Weights of a small self-supervised image encoder: muon at rate 0.013, 30.3 epochs.
Rows from expert 2 of block 8, named by matrix and row number. Rows with one number belong to one neuron. Each number is 128 + 24 x the weight over its row's rms, rounded and kept within 0 to 255. All counts start at 0. Numbers have three digits each. After the name is the row's rms in percent of the matrix's.
# gate: expert gate (model.blocks.8.mlp.gate, 16x64x256), inputs 0-63
# up: expert up (model.blocks.8.mlp.up, 16x64x256), inputs 0-63
# down: expert down (model.blocks.8.mlp.down, 16x256x64, transposed), outputs 0-63
gate.0 084:109116095101096151135160141107128143130126119139129121163144164081115132117079141111084107100130097109167125145138123112134153101124073111133153104129152131170165160159139154137106115121121138
up.0 102:125125125131138131168148086114100134134081124097167113120132127109102154106132136136109131116125137106107124102114085132131139129126139109095110131111142152141137148107117116082107122127109152
down.0 102:119130122129159141099104130120125119121145131121136092111182124123160117092136102098128158122112159165100148103118127120160109124123160164110134105117154190131163164181139088119114104089138115
gate.1 109:135182143136102108117101126137132134118138107132141149098129154132115130150134137134128141114111121157177170115157101131142105107136133095114091173136124127146121110116167137159183119096135102
up.1 108:124098115122143159148160122120118121137110132133128107125125096126135129105120109142124117145130130097076101143096149132119139143123124155156161093119142139108130147124084118110082135161124170
down.1 103:106096137159145119183112099174145128104097129086096088126122091094083120135134081140127097105121171132122123116127151134108170155117130129169153145066139129129160116111134125166161108180109140
gate.2 090:164104125139142103109084126096147141135088130132143161144124155116126183138110128085180147110130121137087112149128157123083127138122133103144115109131147132114072169143143125136106140119116155
up.2 094:126085117120094152141158111125118114119187124130128129093141108119097095120106129136143111137139153095137116155124089117122154110146133125111135144129104117157147123124115172127109113175152130
down.2 095:147168137119113133115143119104089132158150110158114110130144137102133131133136136144114126123102119195152127091149139133099131130106155073158160139135124166114180096083139118145141134143106119
gate.3 098:127161118106063131152086148122128112143171120148155119112129116121123142106091142140135129157148124144107102163123125153131175139154084123112074118108098138136150140169122111146096093123143157
up.3 096:142137110111113125059116126117101142107110091136157124159129108136136132136119137150103128148148126093095138112127128125118110135134152112132128132110144141142110124143101135201124140097112137
down.3 102:163097150150130101150135101166120155137116132117146109165094134094125122133153121147099118142145130091122139106147109131155134143101137144174172120115119121147088130113104138073128118143119159
gate.4 104:173165141139127162154135101105144133122160158108124095128113126141112155134106125115163137121155136118115118142122141151108144123108132114120123133137098126107126103164163131108083100151132114
up.4 104:165174137126120164152133090126137142106161136104130093124120115123127151118093120114147132130158151128119093146116131165118136118128119137092126127134124155102126098140166117113079086156146104
down.4 099:153111163127133162175117152181147135128080133150111117073171115116126091151165165131116103172127081166119129144142139132121155112135120113163123143159143144120149142173160125111169119146119129
gate.5 093:127157120158165117139152120100124151140077128120115127150108118087117133130128143122124142069098131114108118150158142147134131133129170117163133149145149115146128127113170116105153148141171100
up.5 093:093074103137144101108083132138119136119109135115135105111133094115057126111108113123134108143147121166072141150107142139160130149136087162128116130128132116107126137139076138151103139121111117
down.5 095:115117111142122102119106141086107149173114098148131105148116131115145155170131162066137140116154154106129155102117098109146143134108105117104149144162144141129121132138099127082131169136140101
gate.6 100:132130128121107128133138111120102123111162067106123138055115121114091127134149145151137109139128142129115132121123074134130103124140120112118089153134108134139174142114081166174128085130161143
up.6 103:112112089153151146120159103138152131131089166153130094189136167129128120111087133092166101146122139138136123158125187113111140093129133156137119085141133111153069139151193090087129133124095072
down.6 097:126115121073153151114119140151113123131096114070141118135132112107140134111121182070164124130128141113141186102163160141108127128159165101130147151111174154126134171134126140119133156101167106
gate.7 096:094116126135188135134159116131127074115117134161137168126110121116174137155149120115126139127122117132132144141134126130137160115114163106145123124130153132181139134118121092167156143124153162
up.7 092:096112132136190144131165114120124089117124141159128169114115132119174136135143124103144129142121117135136138139136117127135156106122163106133129125147130119182137138129116111179139137128145147
down.7 095:145081133131099085155132133144118174132149118112139105137151161134107158134129130119094175165151120127131116161107149102104109152149104140102109157114142043132118144135080171129136121116139129
gate.8 095:105168138110106139127128097120095126101163146135161118162148139089139133149092124105115127106111128126133108158142134138136138127116117161110106148119093130126112107112145120131129106131131151
up.8 101:094170152110114135143133084106104119108183156132149104171151156141120133177093127130128116100085107148153107136146164131154150127097126184126118147122111140112111104123146124112141128135116143
down.8 092:130100092130153123198135131166165137133119142109140078108141115128189121102143142144134091147129119141155139134100150121118134112147176078114160114171154099127136123159126116141102122066096139
gate.9 098:167112129117134150127124134150091134140141129105106120043109138118105136122180091118112095189148149101131116138140063128126126125135146149125145123137142165138160140119068155112112162147104124
up.9 095:163112138120166121126147152158114129119132112137119110046107150107111154118171048098140132181166140122126115139133072109137134120156162136137150114109123136145142134112121131112136166150099151
down.9 096:111122124141138131140127115121147144090133110130094125104128103145091109107069138127105138124124140160125146107158128153165112150138129082172148126156095109137105158140110118106116134112133137
gate.10 102:136127130138144145122101146070136140109127134161143167136128121120112112136123117113117188130120110165091113121136149109133083107125157177131143152150129141142070117102087153138144117156118107
up.10 095:116144126137108112146153119196125108163123110109116105153130146130131145115110140156145073112129146090156138124124127137135184164129095068133122093131122117107181141133182093114106135101140137
down.10 098:080156147096085169140128120125146172130165156134125097133086117117138167141138145166139114171083142118124138102113128108124116121140165162105129109157187126117097083116122101130163127127157108
gate.11 098:130119137113144123116143128155149081142166118084129132164116120090139141117105090146112137112167119103102144156119086140130100160128169121161109133122120136126122138122113094115125098066120117
up.11 101:139128162158152143164162139124122107176144104145123163183146157101149079093087096154152149131169128125137134119104116122116081125126136151174142107145128152141105137104111133090128126126145121
down.11 101:117146146100132127197171108104109174134158141132111108116148097113113156124100138172111121144127123125150141138137105153099085115106131107118146125161140120134120097114090113133126121153112132
gate.12 095:148130137130098137125107141128130099120114130163120112135149182137084120102148131125074103044093114157067141146125148128145116151160068128125111160129101110097105122163113132094142144108105119
up.12 101:139120147115125111143108128150128128130155135165124172155125109094174124157099105141193112182126131137168154097138142137109143096136149140132146102114145142133130123096137169153131153104125146
down.12 102:125159143156117152075143137133097134122119142150108101087092147140096098115110136117146141112145116144113153133115144070136131146102155110144082112125126110129106137146127091128146145166156127
gate.13 094:106110134117143104128207110144130107130099114162110102121113149117108121136086137154164106101137160127130135116133147100101141101147145140149125128126120090116118120124171113125136118150106126
up.13 091:084114140143127122160188121156126127144106092152121130105143126111097118128088142143136159095117153100136125110135132125079141124155110154189112133131123131146122117115162116136128114165112130
down.13 095:154105133110129110123154127174106142144129117097117100115118139114113119098143118172124137121155174092119155130143137168108117133113101120118115091125141125129138142116108140140139079126139100
gate.14 118:128099144163116100112098129135104100144101135125174115152131147091115097099165105142118128145146099169137134115133158135105172131146123138157152114141148159143134109126116124097134119140168154
up.14 108:142109146178121119122106133140099101146099139131169104142121126103118108113135113136112151136157103168137127120131147138106173129148128134157164115138133165139110105107115127085145128154164155
down.14 107:157098120133132120153121110131167109110145123115150110124098140149139120115162125110132151100116201129111145161119135125122080121114132121115127159107125126112111126128090150123124124183102104
gate.15 101:133140164089139117138162125136103100104136148126135120105117127090127135147105081143138122130128115117124149121131094108158146136114128131109158129142111165138129119144144098125136123142109101
up.15 089:175139163121103095131144159150098080105099127120135157114113098122146144125147096133056115148142137119157131146133123110163133142108149135126109146147129156169108132098112163121142133164146144
down.15 094:085095151093105119105111112150140156121132121118119156134100132096141137143098149159153109130080164100147159104114138171138060132143158105133147166125132106143135150113140146085149105099082112
gate.16 084:109121104138123136080122153154107144152109161165135103108112133113090118092125142097118129095082112128199102121133139139115187142108153174116141123126116109113100132132127143092139137133142151
up.16 083:111108123157101117097118130131118154143102135176127130146168107104143120114125140104136128100101129119172129122117089118120177139118180119125155126101158123101117165086136132113143149122125218
down.16 087:133138093138125091147160151154117088091155180089132129144088159075111167115153100126113181169147098122140135137106085140114140145104130096149133133099076137132132120161085085120098116158118107
gate.17 098:130151108116125133140135136148128128082110139127163105112132105154107123126124085118141123139129132162128123159131115123106132133133130184082133129102111125113101099157109142166124110135096120
up.17 098:150110141118106116136117162108140117065112132156146138169129151125093121112104104124152151135123140122134144142143141115136132156125116117050140156109110109151156090169134157131108121151129092
down.17 098:102107138143128154127179143104090108151104124142125174136121127112149127157130128115135109155163122107110115135115098131144154156133153144130180108127171127139128120134128118101150084118101110
gate.18 104:085134090097164139109137111098167128135147116128113112095163102135114110124164120138163095145121116109159143120115126122123099109127092155121157116099120155114145132140135143165137115113137148
up.18 102:152100144131106166142115096179111126138145134156136115185087176120111135125146155123123139138091131136098122160119159128130143135121155082122106122150137111173137138120098134106101132122118118
down.18 100:090101122151149103157125156104101136136114150077118145134134132107136136145150159154141116077164117110126141143167115177118188146145122105118144123145128121149101141111141118127129108138134144
gate.19 094:157099143151126110169142094161133112131125117103091127173165124104107129143134121145151118118087124156126102120115114162138118134136103117128132162146114152106106151110137132136138094145136158
up.19 105:190162117136123139116103127106114143134146129125159110089106118140160131120121146130116157116092131133090142130123156123092107127134160119123079121129144138079131142113101100112145155138152138
down.19 111:162095135101108131088104095090174117136147140126132121160097135124123088130155098133123100142118152131119152110112154174134128131123176138142140154137097171110179114137135129147140111151113092
gate.20 111:107134109138094108153120111135134108095102138151140113069140099098113165100127117130166116105119124142108109127111095161123143140130128158108101128137132126140147123139129105127145051164147088
up.20 111:144127116119122107160100112143132134115128152177112118048144113132141163118143086123125161136140125127121132140124088169128169165118126144137071129126134162133188110124114097150133102168123129
down.20 109:129156149113105153146184122146096166178155151155093154129159121137111142121135143140099116073141153130149112184084086096113111089157130108125127133107129110113070134163126107108137085171163158
gate.21 103:126121120132147125114121156101136107117054135166099131127161108104154121094153120132119106161164139079128141097154099122151130130131109083074168135132120096142124144142149105122136145129171142
up.21 093:108123132138135141139077137108155138121067134166115132133204104116156145121164118119077115113130143098135166103139127127115119143116129067110134133129117099124115129125160100135135154134183177
down.21 096:069149138140122134122141134083143129111122147091134111111069157103124118126153120150112143118126133093122093136131123096107111181141124165119105094119125161117157100109105085100142124173167115
gate.22 123:159137113116121167139147109152131141111138130160131135059152099111140124111153134131096127145155131129095133145133108140102100128124101120116103116120105163119115097125115134160150122110107148
up.22 125:136138122140109146152142119129136129135137117129076099140144100136119118100125122107098150133145152109103140143112149126133107122154127122175135162140142113127137148128098123148093101127116109
down.22 111:158151108116104147128120096133132122105149111106117097144127116107121114127174128120093114187140136147121107111122102154110157109119141126118122122134123118124131116119155120158118101099155135
gate.23 101:148157152105095110126155124094122168152171129143125173145145106121136147131108141149163117082108152158143158118144125144102083078134130091125091153129126138119084121134122174145171138131168149
up.23 101:139140150093091129140148093084141176132157135148140153103164098113139143138125148134195102076109146145125169131131133145077084064141105103126069160137111150121101124130118163165146127113145138
down.23 099:111128125136157128111131123191138106149128126194095132137130132135111136082115123122086138162154125113102076091119150113104155148115142126126099115129138110149124118083154120134138087147111115
gate.24 102:139121094149120141089113152122112128140129097140114112119115153098143082134107144103122148132104124113119131179116116129113128159138067096126116116135156112111164139100146152130157163166094102
up.24 100:149142129161129117095153141138140135099114133063133120158126138118116144144061124115182137151116143138136143107144127129131113098108079130115137098128144123117099114116153113109174148177154123
down.24 107:142098163144131147121104155141126146109140137142130116125115127144103127137111123146129113098138104139148118090166138105102183126132177147135120126109071173129114135105114121098102172157116164
gate.25 100:132149140146159127106114130125156102136131129099153129193128129108125143156060115126136118137175111104115103122137122119106104139113073122153114119101121107114098140136090123150144157119136200
up.25 097:118139135146147130104105112139170118147139127115158135185136110113140146140056125111142137134163112091104108134138123123117104140120099112147117127114116103119113137141105119153142143119148200
down.25 098:131131090143120142124137138119134167171114156135145142155069113163136108107144147135120141199118123118139150151098147155082140133137139115119122131158143108113102110137095145119077136150143135
gate.26 093:119126140144137147136176122151146128136142138074135119134152124089111087149117127148072118134126141165154136152141122142090140141147122128112103103128192139142149087083106097112128113110096114
up.26 095:108120149127171130154163115128129119117121120095152146125133165071147099145128100134059094162133159155196141144149124138119130122119148120109104087134150127123124120120088096104139124104139130
down.26 093:131112089100143177107142141123116111140180114098110111154133088164133143102169097127148095140131164125110156099129143149120152110145128108109133135150131097139127118129177185121127142119079122
gate.27 113:135140122104121114122141158131129104160151125085151118104109140132129139119133122140144115149158146149141140113142138132120131148124094121160110119150113132120126127151073143121099152106104123
up.27 120:134128119106112108104122112128134149084130123149132121150125104137097120136119130141082156127090094124138133159114127133125112090143168113128140125099143102125132113124154108173154101124144127
down.27 114:072109142134126155120141128133123127122174130121150081095153139149109084120154133123094122119114122165111097165118162124142123135116134111119129110087117130123136138099157093163134133177157122
gate.28 099:112107130113099078176131160129132129148165125084137139132109127125121135135108143111149111094128115123154115119140078121111160130133098112138152133135137126121131161099106144093099162101138135
up.28 095:147165112136173173090140109126133137100089143154108103135137154134142125111152130146103146166127166098121150123129177123147116115122158134110110107139110136157142088176140126106171104159126108
down.28 098:125121203111122118141093136182160091153125129146148142163088095132128122138135087133176116080074131148138104117136180129131099125117090135086145148124162136120142145136129134138150126119137130
gate.29 109:141135133127109102114126090133106111125096134127129111158112132150124099120150118131110115126127124158125112129112120150136138142111119151096110154168143126136105126167166133097144087115115128
up.29 108:127094116094147161132098149130145134111149117167132131110131145133121152134121133115130108122122119122125159130132163111161112116138144099148163122065122127108156116099113124165110145118168154
down.29 106:121096113142135074108156149089108107104097130100152131165133134151116155093153094106116147142155108147106102123096125085087123132139136167160152142131144163143139144111140163125148121168139150
gate.30 088:139131122141082115143182106106130110125118142133139120126148137124112115139123123146140095127082097126088098154106169119161115106119092128144109141161148143143134155136102151112128119088122145
up.30 104:146120113134149127150077146150121151128108131123135118119154151165123142139115130160135159102142140165163151135150143157109139145151137063116122141124133127102105129086173135134168156099112135
down.30 104:165108143153151126138120110165104110110085128104139163114101113140102135113125098087125138122162163127133124112130128137148141130114100117136151109121131128119071121144155122086168160139124139
gate.31 089:134095127119156147095130129123125123133153132106156139105103122090103095102137127111113107157120114166132093129107152119116129125108109134091161130122071128180116121180086111142125139108106133
up.31 096:158152086124154148117139140122098115169143123151129119136153123158121110144182138107083111141084108141128118127121151158135075104130090146139145148103097107101122126143136191151127154133120133
down.31 102:149141149150138146152118144072116115118152117114158130118087144119146093119097133098122137150111111149127123176105114088134111082109125132109148130117143093120138124134119159146114121108115131
gate.32 106:136149140169143126151118116112141122104135131093138110126109137140099138143127093127115112132070110121133109131113107125147117129132138164150124131151114135131102099110130121149117116147146140
up.32 097:113139109101118125098134130135093142155127116138122138107168121118145117121143157123145144118177150129123135120129121128116131144109106102099134137090133135125147143147131147091147137119144149
down.32 103:078146152162156093134146158114093118128128157128123129111154121159112112067121129112115171115126113082115108139120101113153136129136127139140137124160127150161110116153126097145135106121119114
gate.33 092:133203139106081147135084116119114116147184133114140157152125146172136129142125119123093124129114145153149134119128173125107137129109163136145129139112135132117101145146109099110131146120130136
up.33 087:124095132141164097109137115133154127125098132146110082125128132126129126141133142127109121143096089117123161115101097158131117119147090148151140132150147132124180111131145178129165118126135118
down.33 090:097169164101113136142134149089134114101139139107129111150087181098118140137148091134113131159113148101121137168117087158078104133167104167160157101102143138136107144131138123167114115116161088
gate.34 105:130104098092140159122116133126150145117174129162110097155124155106140139109108135122109133097122103140122147113150150134153175120117099108141184133164098078129128136131182129178152158108127107
up.34 099:131091141114090124143117122142121117152126144141136152163150152114159147107103127128154149125097142153121140129130153128081103105137127115164152149150092067149105150152157124148135161155115121
down.34 109:096131122125136126111117122138132127136149144104158130119112123139122128161136114137138113123109162105144118107106115094126128113123151182084136141133120148100119109086125148130176124150115106
gate.35 093:133083126124102128145099130108118129137108148153131165120083112172131091121104163129138120070145123136178109142145138141126121149111131121188107122136131120111124123139103143085156122121171151
up.35 089:133111121122100134149107123116130119144107136130125154112085100158142080112112189128142115085135134128174129137145137154120142140115134113155120125131133126124141114141113121066147129114171144
down.35 092:139118144190153151134163163122132157157109112117133107118133113113131150132112135160097175137136146143125097154149096115120158151142142157139134151152128095110095108133137088144131115134144110
gate.36 096:147110113129152113121175140140136128127131126094155128128146136079154141177069120155160123148132157104139142104152117147091164099098104133058164122110176134134104135105117158081127132145112085
up.36 089:161069109146136132154134166138138120120072126116125111107179129146135143168114113121166162176120121118109137119143127128091143127133113126065118123119171162146130096094128115125122125161127116
down.36 091:059095137128122157135167089108117122159102155136118143134118123157142174050109111145109120080110114118141113145139121166080112152126147116117101110127100117166124129101122110113154105148130123
gate.37 107:146101113120147149132131120171131117154089116148162132137163142119119131168117155128108111174113130111154150175126129136129145143142109131139137146155123133125107145101132141114150171130137130
up.37 110:112126138133086067121125137140133104128103129115172128192150151139111148158120135128131149154101133128135129121112155104119135133137146150174099131131143141160154122123079112079117118150109113
down.37 102:148112125147169178156122112121109122141125138145148152113129105130141125112159108122130151151184115129106134132103111125120161093109139112077137123115146135151104126150148147154096116152144139
gate.38 099:160121131145117155104113124118158134096136134156131127114160144181131106094147143123095150102126122175085125178137165169154142149135138134140158125138133165143105169115147124146166156100104108
up.38 105:084153121147108140114123125091120128121116134111122123096091080109141141114151101136107154113139115086131105099124101141122120165132133168102121141100103149121151081130133116160115106149147171
down.38 099:141144106137133084136126113119135143172100130147145107123142143050086114151111131133144152103089114121136174156148114129140092130161102096152147159159097104140155149144087153091128161105111166
gate.39 110:094150140152145155125111146103128125101105133063116145107114075130126150112126150103133157107137093132122119109139100111131156132138154151142144145134138126147121098118148131098143088161158128
up.39 105:106166143154137157132099147107125131101110144078124143112123090143133157120130153113125154096132091156121118119143133119121148130144144147150129144129150140144112109127166136101154106154155118
down.39 102:143106122145159128144130118131102110125114107117150096166129120134100108149165116116113135085113131129157113173080121157152088139121103131105137154101131124131112139134116112119157113130155121
gate.40 101:106161148112090137143132080145170139103121108100101157193134098098159133142082148134097126120128134100106132153121090156118133069109074137105140117157116135130112146119132133104146115092134121
up.40 101:165117135142112128136142119174117150125182113167168115136128090113118131134063135155142105131140128147137112125139104127090123087110133097100132121108114127128098135143122153118138088131068135
down.40 105:117156115158092125165148172137119109090100161127130149111141139119121130138144171083131152128157102144120155121108122083160141109146146111115087162114141132102135160153111121124100122133103117
gate.41 107:090147137162148139179154095132118119145146153137106143130143085113141094104167101134070136129130132115121130140103079103127124141118085156120132110140116122148112144158136128149110126126171146
up.41 101:151110112119088154089116125149127115131127115129167124123134133125092118119092150121089143095142133115126117126122135125157174119110139105148108156127151128155127131170147102082137113147163151
down.41 106:100138148163136134129164118128089124155119153155161103121079110102103115128126145165103168133109152129103142147122144114114130111129092195097125133151148128125148147135173141192123104102129119
gate.42 105:094117145120074119146126125094151156137143139115119130105136136132139153140113081163132127136118111159108107137145102153133153147139147116129114154111141122120116116106150120150124118129086168
up.42 104:124127139112112125136076153109143171138151143098127149155128124131150124101156123116074124125133106155155122114150117131145133111128104126131133123122143118130109106144127130145142152088141189
down.42 095:141118107135117136171093141121163129164111159106153116160118122092179122093128119133163108104121150129126136107168118164138117150087187128151149108115108184084074149116131138108102144168121118
gate.43 097:129115126149140123107090168115141144120070135169124157142121133133152125123121152110087115172119115145124134146143158176129155136149113158148117134128093108133123147122138100129170156122142160
up.43 105:136136131149133161114104149150174133125176146151163149138126127100128131107114101094084126105124132136108141184137120123115140105111121153131126141148130117147121125121144131126132108117154131
down.43 101:133107121115108113148123124114116124139104142118123131135200136134107121109088123109084141144102121115118101126110123128100150135144104120149118115108080186071139127091109156129144165106126158
gate.44 106:098141150130152116115154104095145150058090126181127126133141145175153140125174087128151140139134124125096108116121155103102150122148103157128157100085129137154137127137166126096105111156154176
up.44 097:137117121105130131128112140166109120181168133080140150149093111079116116133090181124152121110136160129168156129126102143162090134100156105127109137153125116090114113129098111167137141082111069
down.44 100:090164135108149126102125117165119134116130134098133088147098132199121148123103129111129122137169080120110138150140069117116110154136138144165149130137085098119094155117164147088108119094181132
gate.45 102:157135119099103166170114153156122126171137113189122134159151141134157157141110166128156133105105121156136167134128170163090133130135114056131107112143158148133123156115151114095163162091113120
up.45 098:110106134150146095086116093112126131100137135067150131110129119126089117126142106134108134132128132121125099114106080097172127141111142206135127135111107129118112080154118155148109097153138148
down.45 093:146159100116127117086112166113140119107093080142161133131150141119099116160154141122132082104076143163142157113132119137143100168090136062144156160115128106136136146121095113133111129124107102
gate.46 086:131131138109125096109133125146142117104161135126156149190137117114162139129097122103152105123145170153149147133130106095111107115119114110131148096137114145151114105138097136151144123132122115
up.46 082:078138106121103136138106119129107096131117122145122124094129184116091127118152142142165133126093113064118114116111160123132153124124153145116123153105154145143135152108120099068143120138142132
down.46 085:156160109132108129083140125120135105127132109142091105100122138092107110114094078181127102134128118138128142092177159136136078157102108134141133107148146126116119134081127089155141144138148120
gate.47 092:051105140125135124150124152147146125139108184133122143108131110150112145158117143121122112121107139105154105137142122128123147101107108183103093139144120114138132098138169137126128132130068109
up.47 096:210134135125117142135144135110127116116125118167135102156147173101139148106147145119110120105152117112100130125113115139155122144110097099149117090114126123119116103116090082165093117124195102
down.47 093:120120148146096115133151139126075191136149123105126122109139119111127112139095178110158161157116134095139163113099123088109116141194159159105172139151145142108114142143110116086093126120099120
gate.48 102:146113135149134130163129109162132114167152147069124105118115187134116131158098127132111137063091116146091148117143144148128148153134094119125117094165111134149116129106141140109174130136084109
up.48 102:139128110159107090106123132138109114140124116147107160124132088090143145138117144132153152091157135119128132106105129131099115129134133143079159108128097171147111144164144107079150111138138100
down.48 103:106119198197125080090153119101114122172156117157113120168123086110128144102100083134129099112155128143125155143107152116116150153101136126110158137091155097142129112134154153147100106140151114
gate.49 101:137132134111130139133134113157115125134172138146130148130142128150093106147147137170123152128084161098146122126128092122126104172117148124099115116132111176132138111143129159139113115118101168
up.49 100:140102108149112139105130136121143130115116133125134091106106167083133143110125115089135104165148090153112140131104158115131175102144108156114131146128115097129131145115115129131133144140141130
down.49 099:124101064071150102129127125162093110135076127063127083118109118106136119106148129150136114135124167125146138110102144120151164161127140106124147091121152124109111146134111096136103107125136127
gate.50 096:121054126114112090126111113139144122105102130146121124146171086095132105141119154176126115123112141106092129146109126120112169111131171090148131106112131105131117127121120107100178135148131140
up.50 092:144197118145143152110140151113105144136160130115128138114087154151115156097138105087134146126132106148154122121144109137148089143145123171089131142148124147133141142141130148162083128114135137
down.50 095:132170133140173119125126108127108137149126140091123132164140165141154094131146113148136108139179140118145122123156100117115122100104123116158122114110165148110150136131151097079138105132082113
gate.51 092:137106136139121110113123106149082131113138129142147118064135145121110123117073123126145148134136144176136126147108137131144146120120105128121139126136149122147125121103100144134162111130066120
up.51 097:139124118124109118111102129138106102117144132152124151116111111150122157101094103113151157129167137151140142134117119121135135130126107120096137102131137115160140122135107134134128119102098172
down.51 098:110082115120122172084132129113104139159123107126115159111153145099110120136156139117127144115131108128156154142135147177157108114163143176085161115144127125133161137080129152123115138069114119
gate.52 094:080170114154146098089075044091144145122136126144134100121145156151117133146134103118126124099084101126157106100125134122107141146106137158147132153120105133105147110121137133100146153136129150
up.52 105:100142148120161142125120116113132150114102111096147128186116134162133130146103141138169122087085141144103130131129159123159091084145166137181129133148140114153127117087130126085142124134099111
down.52 101:129185141140128155149083143136176120138158111147135146108131129063096133119146146096103119106118108146086094117135112112181095160104137185190094142171103120160127110127099105111130105142105115
gate.53 110:124125125155082141122145127148139117128144104132110125065157177131089139141108108137144126124139138138120133122121111152137134125145092178103078162124122175138085107148128130135133088114110150
up.53 108:130136145133097116140141120137119117158158119142117156106168150126098136150106137141155136109152158135131156114134110128104130133150094158101081148135157168135088108144097121134136115103127146
down.53 110:098115127132127121113100123119074118137105102103099113145102109074136116111134102119128113111106156120102131151114109139118141146144198159127119100112137144144105167162128158124126089159072111
gate.54 092:091155108159082153147150125129138115141124126151125158118137137112133153127173119141092122101105127083130124122123115140130117129106142117189126134120139119153125117118095136105150082151165154
up.54 096:152070138101128103127116150143115104124104117149131147153090094123161108165141140102136126142173111129160106122123129134103165125138118144057081154117119155100106138155103119156140129150085140
down.54 100:160128098122136126141132106113157137108151141139100161115157120160156104151107104134167128123095125066139149136147101140109142140149142101138136163082138125060112106111136144158114124182126137
gate.55 103:141150093091144148121112119081100108157100134097138094123136153147121127151130144162139114105121137135142148091118168163101131126153129098118138093147093160116127175114139114163107160130121134
up.55 092:101100166163105132160160106194127132103149108139118141132118115103113136092155122132145147178139114141111107143145112108172111127103132145154121122119129117166105109136128142112140094133103108
down.55 097:081111127147119107140116133074118143147126164137094112150107119095148136138168118148136166082124121139121113120106126151138115144131111109144151095129118113123142162138090128127098160138115142
gate.56 102:105165126115139126120157124122128129135154106147112161112100082163143133120142124135136110176169165091108133108146111143150106141103114109138100119123131138148162139156091109126114154127146115
up.56 108:126098126125088132154132118145131135162143121068136106113157142118098149117143119143158127111120099163133129167110116145088124129149127127120115127116088137095136146154144155122127106128104143
down.56 103:130118155081146153115155114129125132148119133186103130129140113120148137152104135189133143168147132150126156116137107118133093108132073146156098150142137166127112094138121130111154160162110162
gate.57 089:106109110114110154133146136093120129141123154103125136129125119090106114143129122156183124146107103124115075136133145098122147090139133118126103108111115125136129139140119142109125125148144112
up.57 108:140162118130134111109132141154118098104150121101146119160133114091149118122182144132137097169171138125153119126130095098125139125146135131101105135111153111159115146114124147162115122116140123
down.57 107:152143098089138127114135128153131133128105136129141096148162116151134127112168147125136130101122127156104131108148160113134083148145170151135147176114135155144151151111140143154117115141149123
gate.58 102:137140116134169093144151128119125124154077118158087126111086111142124109123104137131132109136148130115115117101126126118126131121124145146126104139118121113157110145125120114141087128095136134
up.58 102:135108135147137103125112159126115109148113153138127166122139122079169124151092146128119124104174161100143115096142105149110145142110152115144187116141115156120099132144152173121124097122109137
down.58 108:113164135146104071118096171160141117117148101168123153137148093111140142127155113101130154127171150092122095109136099131107169107082094128129136109163110143141126145124139108092130130140110115
gate.59 105:097101117146150141149165120125130139178132118132105143137146127131135136119098128099125137112160153112149123125131106142130129126143130141173139125113124146151103126048151108148123099103099168
up.59 102:117139153139166120157154127132140093147109111117103106177120162126109142158051115137189102108127127138113131100124127110109129126107108137160143094136148114147070106085157127075139112122121156
down.59 098:092116096173111153136140121106108131115108143131138133116139120108143112102170151125136127122204137126136133090164139132162174119137145140126111115153193154132119153153113139120114149157147120
gate.60 090:133169116103110115123159117188104109096103121127121131151123171123130136149134154157104143122137109128146128155137147133135120082150105160144179148117102144128122134097118121105097134132132165
up.60 091:109117117149121136164134143137131141147139154088116141134136104165137134115122104119080142132117144123147101101119119119133077168143127126146068102121106113088161127153098163098110099113100140
down.60 094:110139105147131117125132136109128146096122104163168146138104165072055107153083091138113173112117125126131136175143118123141113163115096152112133123097101147098127173089097090120156085138111142
gate.61 109:128126129139174124138167118144115108131070145140145109133101130111153117132110125104142139104142143133105119122138158150147143136122130126151122108127128113178098096155142063109128154145161153
up.61 111:138136128153139129163098113119133129160124134136130109129140159146134128157111130137120150076092126177153107119125139141101134132130131110159093108148171126127102082136178125138139111133160133
down.61 105:098064120139135174102154125202088161151147145141108127114120160133157096101114108134143149139139142151109129138113142102133140151138132165123124133125152098096120084119103133095136136183105106
gate.62 095:116140115114116178127104145113144142108136121142125151125121132128086128164126131152128108117113086136164136095112148106120121123145093144106119129131137143107114085149119153173162094096129138
up.62 093:127112129104115088104141130161125093115114129119166095101072154141119109103163113085113116114148156105086117162129127131160140142101147107143119110129105157137145159131157105122124124143088115
down.62 098:132103119122122148175144151133124115101144116117116097120122132133130116108112106125129083155203119129147133146120112113160120100150144142148107101097164089119145165154138098139114103093152148
gate.63 106:171129133150104148104130124141119115170130148126099115121141131116152135122196146118132111137146094115139116118137113149140131157103067191118114119132147148138104128130091148098149142109127130
up.63 102:169114147168129173134123143154128130154111144160089116139110126121141126131187146120173126126132092114112109112126102142143112167128074169154100116138133126138107130134098157131171130120126136
down.63 104:114144107125136170163173105143141157182108122115137133119123097131128099110113139110114131131116143139135135134101111154181170105101101118100089130141143072101148120144140101084120118090140146